{"arch": "transformer", "model": "sound classifier", "dataset": "short read English sentences (LibriTTS-R)", "train_examples": 26041, "noise_aug": 0.01, "time_shift_ms": 50, "n_mels": 64, "hop_length": 160, "input": "mfcc", "spec_augment": true, "win_length": 400, "targets": ["voice"], "num_classes": 2, "norm": "layernorm", "norm_position": "pre", "hidden_act": "quick_gelu", "mlp_ratio": 2, "head_dim": 64, "fused_qkv": true, "bias": "none", "qk_norm": false, "parallel_block": false, "dropout": 0.1, "inner_norm": false, "drop_path": 0.15, "subsampling": 4, "layers": 8, "width": 256, "positions": "rope", "pooling": "mean", "mixing": "mixup", "loss": "cross_entropy", "init": "small_normal", "residual_init": "none", "optimizer": "adamw", "learning_rate": 0.0021, "beta1": 0.9, "beta2": 0.95, "eps": 1e-06, "max_steps": 23100, "batch_size": 64, "epochs": 56.8, "lr_schedule": "linear", "final_lr_fraction": 0, "warmup_steps": 460, "weight_decay": 0.2}
Rows from block 4 of a small sound classifier, named by matrix and row number. Rows with one number belong to one neuron. Each number is 128 + 24 x the weight over its row's rms, rounded and kept within 0 to 255. All counts start at 0. Numbers have three digits each.
After each neuron's rows are labels from the 100 clips, of 14976, where the neuron reaches its highest value: "top examples" is what is common among them. Only what is clearly more common there than usual is listed. The data: short read English sentences (LibriTTS-R).
# fc1: MLP up (model.blocks.4.mlp.fc1.weight, 512x256), inputs 0-127
# fc2: MLP down (model.blocks.4.mlp.fc2.weight, 256x512, transposed), outputs 0-127

fc1.123:125174164135108140133151119115106171124130162107130112127117125128123059141066141084098113111126115081127181124100122183162137145102154139129117102131119136096112152107106073079123132108128111129107123123095163110122106126134126152095048131100113080129126174141175167167152126161158123136138131125159152163119120114124088129147119118126110117123111121172137140127113120126126157142134
fc2.123:097098156149088144095122146116131098127137119087097090092152115070120149134121119124123143111131133127157118087122107137134140127142141134118140176102109172131161104117133171138087145149124152133093148193151122132136145117128137139090102135129137121157162128124126106100126115085126162139131122138105112122097109131162118137183128134147152107113089129164118105099121138167137127116194
top examples: voice: female

fc1.155:133141175158094127123122113140091117113120128114130144126117124130144061149051114101081142086133121106128146147121172152153143163134127152089104104143109125119079098093118089087128124100120141158117088132081132115166100128118114154098068127108118066142135154154168164126159136152166118141148168150163133164108163119131092151140110091141108096149117111175123148128124129140109146140126
fc2.155:123111147116082124068141114093102113106156159096104120134130129083147132136103078110142124100118133139152096108119169141134126098143143131142119129113076147091120166117139154137106122136132165108125137165116116131177122145105104142121117130132103135172156148117157117076117153112103142135147111112118124133115106146147115109141103141149137084122103132147125091126105111162142124128187
top examples: voice: female

fc1.256:133121168161097141124135121132094130106121136109131150122126125132139053155054112098068134088124132108128154140122166170166143159140140152091114098137106128104089100090119090088129121109130132160123104143093143114154104122128113155103069126109111061137140154150177151131156124150187122135152160146148149160116151120125075147138119094135103099145114111173126146129121126135120144138126
fc2.256:122123149125086128072129115101107106110148157095104121138126121068144140120115084112144119104106133135155098107132171141129132098157147135144123128130078134108118156124143151129095121143130158106105140167107111130171118145108108142134123129140101135180147145103141104081102151105102153141151124111108131149130116144151120100127096142147127083124095139138136105125114106163145116118195
top examples: voice: female

fc1.422:118157116137040142116152129153128141140140144123118147136152131131154138113128116107111135129120172180127082109144179122134145111196138130169119097114109132089122171129145122114126130144129139135114064144065124132144097169126107170153104126148126129150130179131133117116097156150128130121159133113076146166157116139136155104116116149162114120156096139132154126126128082139139110120127
fc2.422:135124126105116147122123120124132121106118118105130112120166153134102136100155099102118128158061135142122077121129132144079121110162128144159121178147109119150157127120102140146137136179159112116141145100115132101127099161153127180138164122137095106117089164118109080125057126099123131102151105104085180124129131087086124116122111132117157124099151138108161141118129086133170125136137
top examples: voice: female

fc1.508:133192170160085137124169102131088131105130149124128123147152126127139094123099131088098114102107118128128161145106151181137126122158123138118129109134113127107045137124121090077128171129125141141102133102065162113141094128130108159108119126122118101154129163120157129135124138152131118169168142132132130183139156126134116105134104102135109135152107122146113139128127117139135135135130
fc2.508:147145096105106102096117119106149130099117133102143095124134143108093131183105078134096138101071136124150111098146109160108107113161135101147149121114079118109166120152126158171146141150183120119109103119133127116147143173167126155153109110132089146150112156118148123077093121103159136105178105092100145098154081121096097113101112126086133125105130132128128139110096087137170126139154
top examples: voice: female

fc1.252:134134155150084141120131108117088134125123142116129165145121124129158069148055112100086147098122141114128154143121174159169136159153128155103114087131101125100085111095111096090127115098124140154118095135078136113164090129125117164105064127098110072145133163130167149121153132152155125150155155142149147174120153116132092143137104107145111112138091104166127146128120121145123154132128
fc2.252:113123137109090131076135124093120106114161158102102120131138127075143145130123075118137112110104138140164088095120151146122122090150139123154129136116073139104133155125147161143107127149135158100118138157121112132156125150114103140131130137142098146167138142108144098076099160100099151126152113105102134142130114149153120099131103146147147100113101142129128100124105110161158114122193
top examples: voice: female

fc1.57:126147121165087151125153107142074092084115140123128126136132119126147115100109117150117109070118157138130128135133158117139126093155156130138115104139112117095038146130151136119125147138120155142112143129059138123149086169113104157125148131153114126173149125125130116119130141161155134141169160118108127155123167142146133088126133106157095106163113139140137150125137068145148102119129
fc2.57:127174103122137128118128136130157143112138133102142103115145143146086149149153103115093108145074143123129099108140113155089119098161155101160143130139100141127155138147115138132151142162181091133159132080141144091131126159172129159166146101129087149096086162134126107116074118125134114092146108088087181133153108113077115108092117128092141149129154130098161124126126079110173130135121
top examples: voice: female

fc1.435:128169164134081135120139082129088147122132144101131136154136127130167096121093113088104125109112135146127130135132175154137123136154114135114115093139098128103090137119091090092132136127121146145111082131038129114181068126121115192112091128083105107163120179126147135128115159131135124138174150128137146166130158103132137122131089116141124106134113097147128127130126114145135177123128
fc2.435:123115154095131127116140162097112097133145151094127100100120160082097135146123111112146098116113123128157092101125140133092154091160144155173110186111108147116168167096147180145126116139145116093148151154184106131117163145132128142078130130138116101128129147108133089116094132095092151110129092088091147118090084152119111099183105153132152105098099137137162114125097097127166117120176
top examples: voice: female

fc1.339:125100068113136115121111139130142113131132119146120110119102125124110172155143127196169150119169132124127085123166148095111127128124109118149091148114138131132140189133142168150130123111133145114137060126128108151138134195109138082120107128150141161130151122148138133115128112124093127123105133093091075083120096144136115162132149153135141092106149142111107118128126100138134105143129
fc2.339:120189077126121081141122113169183175134137120114141162147127167173113128137148119124109105164105130138119115116159107139091123130129121109146144100143130137146140125128113109118147126142154096145168091074109138117129102119147146134167140129137103141061074150167124121148103135127162101084123121109115159146136121109072127130087127119124133160150155139094130122114124127105145124128090
top examples: voice: male

fc1.341:122097139091191124139168142102100121159145139157123153128132132129126132112147140132130146131109168067129165102102118148142120094112132098188135127112139148091179174135125124137130125137143103111129161124144134142100145147136126112145078130123117145077138081114140107165144087143103133156120080107094117123148087132117129100122142177120153134094102130118112103128115147120143134104132
fc2.341:098115110143098101119083108119152158143111094132099170148110110102155120104112137154147137145138152181146126115153111102145112178168107157088146101143142143158134075106125118120076084129106148158101099170085116166141091094115164134114138160139151125128140145116098131128129144115158169128117163153121117132109139119149159168148131130173130117115090139145137112085158146158110120105157
top examples: voice: male

fc1.458:127181104146100159117118103140098091094114127125118153141127118130123129111112124161142112077107146122123101144186158065123127089172144116172092119103123120098082172136125157108133148116147156123153114127043129139145088205109124127134089120114129135157136159145118094108101130130120126115135144102069126133127120134129115113123154132154106089125124116155140133130157061152152144119129
fc2.458:127187083129123109124116129134176146118126129104155134126136155149099116143150103114088111155079142126114089119134128157075120104158129113171139132147107133130141129125118113112157132152171107136176118086124151109140112147150139148166144095130086140077079160150111104121085131123152117084133111086099171139140125118070116111098118133118145156129151132108146137131122101123172128128120
top examples: voice: female

fc1.455:130171165163113142128144123123069120101123132115126114128140123125133064121070122097058129084099135096127171134116157179151125135146135143114134111146113124109070121119131099083125142120129138150119159115087151097142101141131115165116095126125113085149111152128156127124141131160161128170162153136125139161138156134133112118135115098119105146159107131169132142126135108140145131127132
fc2.455:127139114122085143077124114112156132090144157091125095125140118096131143141120079136129128108083133123157116085135122156122108090163156110157148112116070135095154141158129157140123149162151148105096120140112129118163117160146106156162127119132085159182140157115139115073101126102138146122165108091099146117165081126142118093097115142115130105113133132131122115119118088155164127130171
top examples: voice: female

fc1.0:121133171151070118120128111122072117126134128122127130129112123128164069131055113107094161072139135122129130118134163146151132156135110140107092111112112149111114132109129078062128120103121157142119091165077138126184091147123129158101058122120132093150159163158158153120145143150157127153145154139135129153116125135142123166138114110138124081133126124198113117127135128152121134140125
fc2.0:148148117101100115105146111116124118105167166089129115142123163135138139148120087108153103151103136159158074112127151125098108098139137124153130135118094152116136167114126188138153125143144147085163152097093091117140101147118128150123160158137097136138117143123140103114098165095093093099143103097109146089104113119123112099134094134120165107118163138095143088126096098158163122157144
top examples: voice: female

fc1.342:130170153138067127120116108137102125132134127104128119121104130131170072142055113088094141074139106158128139130134174136166141169150129144122092097120104134099122145112133088088128104096123141148114089137038144107176086158128126173107055125127127098163145191145161173125140158170125128144154153126149134151118126130131107167135102127136124089136112131192133128127124111142111127139124
fc2.342:116127141110096128101154115115123107110144151093099103117159154102130121119112085110131124124080146137175093094113101174088123090149132137169140148120097137105151141112129190162108141173137136082110134144112134123130121149143109147101146153126104127155120145109138081107086148076106148128163096092093131103108098125134117107169095157128169100095120127125116116109102124137173132120166
top examples: voice: female