A small sound classifier, trained from scratch: activation quick_gelu, 26041 training examples.
Rows from block 4 of a small sound classifier, named by matrix and row number. Rows with one number belong to one neuron. Each number is 500 + 40 x the weight over its row's rms, rounded and kept within 0 to 999. All counts start at 0. Numbers have three digits each.
After each neuron's rows are labels from the 100 clips, of 14976, where the neuron reaches its highest value: "top examples" is what is common among them. Only what is clearly more common there than usual is listed. The data: short read English sentences (LibriTTS-R). In brackets: how many of the 100.
# fc1: MLP up (model.blocks.4.mlp.fc1.weight, 512x256), inputs 0-127
# fc2: MLP down (model.blocks.4.mlp.fc2.weight, 256x512, transposed), outputs 0-127

fc1.503:515588549553454526503579474500446510458485544465504527516558498493513431465452479423416492458451498501502542509447543578524515466538490515508470462482463502425411526498452455392496595515500523507506523459410532479538413512504444537476465491447456450507490548514576474489503485501570493538540508490483518573507508477505492437504451412503476509539485464542458522499498500515517558523505
fc2.503:524542464484455472429474496453524489450484527446519464507483505435440504565475408506440486446407512481551472455530492553480470465551532486527550484516400472481544488505523533561501491555578501485452435518501507485531525560535497544520468458524427494544477544469544489407448526462554530461600513440446527477525459522473452458489475503458497485467486524503501526481460433510566476503563
top examples: voice: female (94)

fc1.197:486542592543400484481501471511430473480512501470490540517488493498567419488403468423420494434484527491499493500507594555517506512540497535476432459547455517482415499462488414386496481483473544555498467551414486496583450512479483565471422494478478445539512565537535524475494557541564493508543550503511535587500549498526502510511441445538487462547466481571505495499508475533502526515500
fc2.197:514505503431444503453571473439481490453558560436493460513525537512510512538471441468510492478427512543549439445448517519467469438523524494554518507461439546454531587496514579545519532539534522438510545489470476461526479556519477576483540522527447488562496499458518462457419527460440489479567419451452548466471434504495475455515462525472566447468528530472532448494439442538572476540529
top examples: voice: female (98)

fc1.348:512504555558414513477511466519465511468491523465501576517484498504557410533400465442437509432489505501500525530494579555569524541525502531459459426510447495468407470452485444425501500462488529557502439528429512482566444482487483545466414495466462416511534560554574533477537494539573481520545554520526529574480542488514433512510454436539467445556456471566491530500493505529480530523495
fc2.348:486486518481426500405522487435473472463537565450468489510509492412528513500473410470499480461454510502560447461481551533490495428529523500549494505486405513445500555489525544521469509536509553444486516549492486496561493549476456519502486510518444507559521534473531466409457534456469543493536480457460510515499475529537476440515464526540508447481467518514501471500464465555551482492600
top examples: voice: female (90)

fc1.245:499559528546395507481508427523421473467487507480496529550491492502589435472416468502451469436495527537500457511526606485523480498557485505503449454500450502476395523488545454434504502477471564537516481534338481502604377546475488550501444492534476483543513549534518502468473540541504500542513537490478494547491527537538498495491481457550466437553478520584495506498510424552524464508502
fc2.245:497523449449484515464505502486561530477517539458524481481522569495458537519552444478496463536421494517535421444520505537427508428559531499585511524489445520475572555511487564542542510565586461445561498435517504478508504555548496540529549498512426518458463560511497449464414490441493495416522437413434568472514436481424475444480470525473537508470535514433546487470463417480577494508519
top examples: voice: female (100)

fc1.320:473459434499543486507505527525478469483515498543481440486482494502428565534541517598541521479535473440497463462532512463448501457498497463579463570477527522500517631538505555561495545493519511456522447474550498513464550578472500409506485498512518536468515499538486499501496470512477506518436467438430408430498429506496450498493540527500514456484517506452503478491493403498521495506508
fc2.320:482600412546462409500456465559605580509510487474503537536508520541466512531529472501444496575459543481474474492522486529466475519497478438491542446514483532498482455516479446437496500516526492560557460414478503485518472459492509512570508484511456529387435564584513525497500484503570484453491494479499553543522516472434496515431493481498490564548505513463501505477481497509519495489479
top examples: voice: male (99)

fc1.51:512531550552431523486527465502450504476490522481501554523499499502543398506395467443419524417474513497501548523488581554569514519541489537479468435520450491451416495471474450411499511476491525547492456520424521486564441503494475560471419493461464424528508554516553527484534511543561495540558544516517528577503539485511462498508455451519470470545455468569493531500496500526495540510495
fc2.51:497512506465425519411519489444491479452544563432469488505514493434531509493479421470482473467426519519561448448496528536480501429542524510556504495494411504444511553495528553526467501550512548449475511543473495487564479558499456545501505498521440504570502539464507459412428550450474540484566471448451529525507462531540486439511461531519516457477484522512513473501472458552566478498579
top examples: voice: female (95)

fc1.150:502441451459573474499467517492525514553509501540499539509484523516488574480559516534585515546547493493502460490509518450468526474455487469575505521469535514495578611492482560542503484502523444457514520479562465529448560497504516409517486506465520539397501456501497482529492432479388513494448453436484427467493446507461555500494511563484544545458501482452481491496493546459489537474478
fc2.150:482570457601501412531447453536528555534447499530468586550493484543527440483480503528484485548516542517488501565519496483486481564478420452411506438521507496504446428499493428395460460494437509534529453482419497515534437453447506484572517522492489530420466520527534526549556503506557494506457578537506479573504561508492565541424515476519460517513474495502473521467520544502474504485447
top examples: voice: male (97)