From a checkpoint of a small sound classifier: held-out accuracy 95%.
Rows from block 4 of a small sound classifier, named by matrix and row number. Rows with one number belong to one neuron. Each number is 128 + 24 x the weight over its row's rms, rounded and kept within 0 to 255. All counts start at 0. Numbers have three digits each.
After each neuron's rows are labels from the 100 clips, of 14976, where the neuron reaches its highest value: "loudest" is the band of the loudest frequency at the time of the peak. Only what is clearly more common there than usual is listed. The data: short read English sentences (LibriTTS-R). In brackets: how many of the 100.
# fc1: MLP up (model.blocks.4.mlp.fc1.weight, 512x256), inputs 128-255
# fc2: MLP down (model.blocks.4.mlp.fc2.weight, 256x512, transposed), outputs 128-255

fc1.266:098204130135134143101120137133139108111172123124119085066160094145157112152140139130109174126146165156129135151125122130162119144104138129135143076125114103096113088100128146096137099117120148133132136133131122180134109149134148155081106111117168113113164149121117093123136110124164140086097097160123155126112116102136134126073135125129158138142112099139182129096173132124125137127129
fc2.266:127123167133096135062142058139123159095125117151141166097114139121192152060134132117137127167122141121145079111098141142180130121111137131126165165121103128150145165152146091126126135129100127156146118113150137113107117087125138098120181130121129146128101117146128110124147136124116125155157095106105174148153129159057150144140154117124104138117120096142129112120074113149113127117138
loudest: 4000 to 8000 Hz (25)

fc1.56:122190192118100152102123132154145118133091089147140071126132128090097148111131119132121141126140149124154131104142130131159130124146120142106137117118129090145128147123142141114123091141127144133134121127126099167120130164125165131116116108131136091108122137172131143124093089129122137047079179151143134134088131104091168145126129129103100118110097131062162133179186099127155132141139
fc2.56:139118083122119120132122104118149137117114161138125163136094119134152113102156117163134100149120111152125110121174120087142130162137139176157131134140132114146095118119153134175170111103092119104101127160102148108154105105090126139134110117173106144135107109134159103139104113098084110156139100142177126089154132147137113108157145153144145124133143132089133164152067145120177165123128
loudest: 250 to 500 Hz (33)

fc1.333:102182171112090158149135171147130098135110076146137066119129147131098124156129168128116152117167157136153143115130132127139132158152130146115125081122146100101127132096114143149118136120156156124127122126128093183121113173109143161125084108131166135117137128155119113134098092131143149072075143155133127136059143080102137124107123128111144140110114120111154133118207114108141137165129
fc2.333:138106094122121115138136083120147142098114158115136183119134141162172113107169127168124117158119112168115096130138139112160122157127181178161133138122118130136083121128158128161167132089110118109118125145092143099147094093093103122125112129154116166136100126117170069148126133072118109172143066150146140089153123147110118112131175162140157116132158120136118142126053136115147144122120
loudest: 250 to 500 Hz (30)

fc1.417:096177155118088155140126187135178093122123074122125070117147149121097125181128149129106154119153179129148134126134129126137130162125134143128134071125137110118120128102125147135133120093194146112131124131131112185125118164136134180120096117122154131105136161117129125128105068127157164080104155165125133126099141098116134119105131129113133129119123116103147132080168146083127139154125
fc2.417:129102107132105147108122068120114149092118130149126185101119127133186084085176129149129092153107136155110074094117121116181124133109178159151160136141115135153093161130152115171143125116118154120137127140095140103141115074079129137123146154139138165151105112150124110108118132082131112140146094156130148084139127182075127128119175161141138119130124124143144138155060123113146122120115
loudest: 250 to 500 Hz (28)

fc1.390:115191145125101157132129185131162091142114095135126090125099152141104117164127140123102163110181142138150160143139125127134129159146131152120134093130137108101130113097111143171118122103133148123131132126132119150124108165115141168143105115119187137120145123140116117128082069126144153088082128125130142136110142080153149113134123128119130132124115123104202130108162147121128135174128
fc2.390:128086134134109139113137093134155144121135158122141160085161190149180110097157125140110103166133117134109079131079140148173128133121159143138131133117094140129096151151133091118131128104133157155168123101121152098118138086126097118139175145121148163143119137112136097127141158109157135147138082120094157112131126141087126122101155136125151118131136098163115107130083100109106105128116
loudest: 4000 to 8000 Hz (30)

fc1.106:080137158139108149166130133119154097105100123117136051132155166112077117144123128121109144119146121114110117130120130135147131109125131107119147052120152124112130127095068129144127123116146164139136122129136120154118139168113117167136114126117184119116129138129123143115138093129166151063098132114116137146111138111107146126148128120113135097130122141114172112119230148146122131155124
fc2.106:145107112131120136106114076133159153159116170131111180090110146153199132098153137150129089155141132158122068116130111124156133157146139195147121146146116082152094131132170135151137115122118140134102132132103124108133091094114138123146138125147109129138084115120159101114105156102090120170139106138129145101152136159118127120129168144136142148122132097137117142153062121106141115130137
loudest: 2000 to 4000 Hz (25)

fc1.288:112137098137131143105107140120106103147184136117101103123113095164103107121134139134099141090164159167146143141119105126123106168106149142148137079147109102100116085080128130155143143140119130124119149131125138159139103131116157155109099113119161120101106134103127105124111119123115117122121083136109121120156098102186133124112134129149157150122118100137187132090182170114107140129139
fc2.288:129134176151098117071151051129109149109140130137150155096143152119191151062125134111147153167110143137126088128093151155185134110111127122121157142108099142128145157156145098123132148128112128163146113116148135129089114099134116098150180143126118147143113111137129129104151148125134145163139113110097174150137132161081159148128163117104109123134125111142115103096091103142104112106134
loudest: 250 to 500 Hz (30)

fc1.478:089149137128113155124121164139153094120145097144124075126128148161127108154132163134109132121172161150159109124118121129142129172141143139131136088127145105122117116099111138132137108105162141136128128130125102213125118161123096177116082115140162134124121132138131096131092095128157145068076137166125138130095139118104084137117134126115150140117122125111174135084182154104124139175142
fc2.478:129089131115093149101139055120136160127118142144143175117128150139182108089157134130106099152131131147125063102089131145180133128124171165124152146140103119140095185137154096145142147109135145135143111144125143096120125079105121113128161150138131174127092135144131107115126149091137110160126100153102169088140128179084120125140174126121129112110122121148107118136064104102124105135118
loudest: 250 to 500 Hz (34)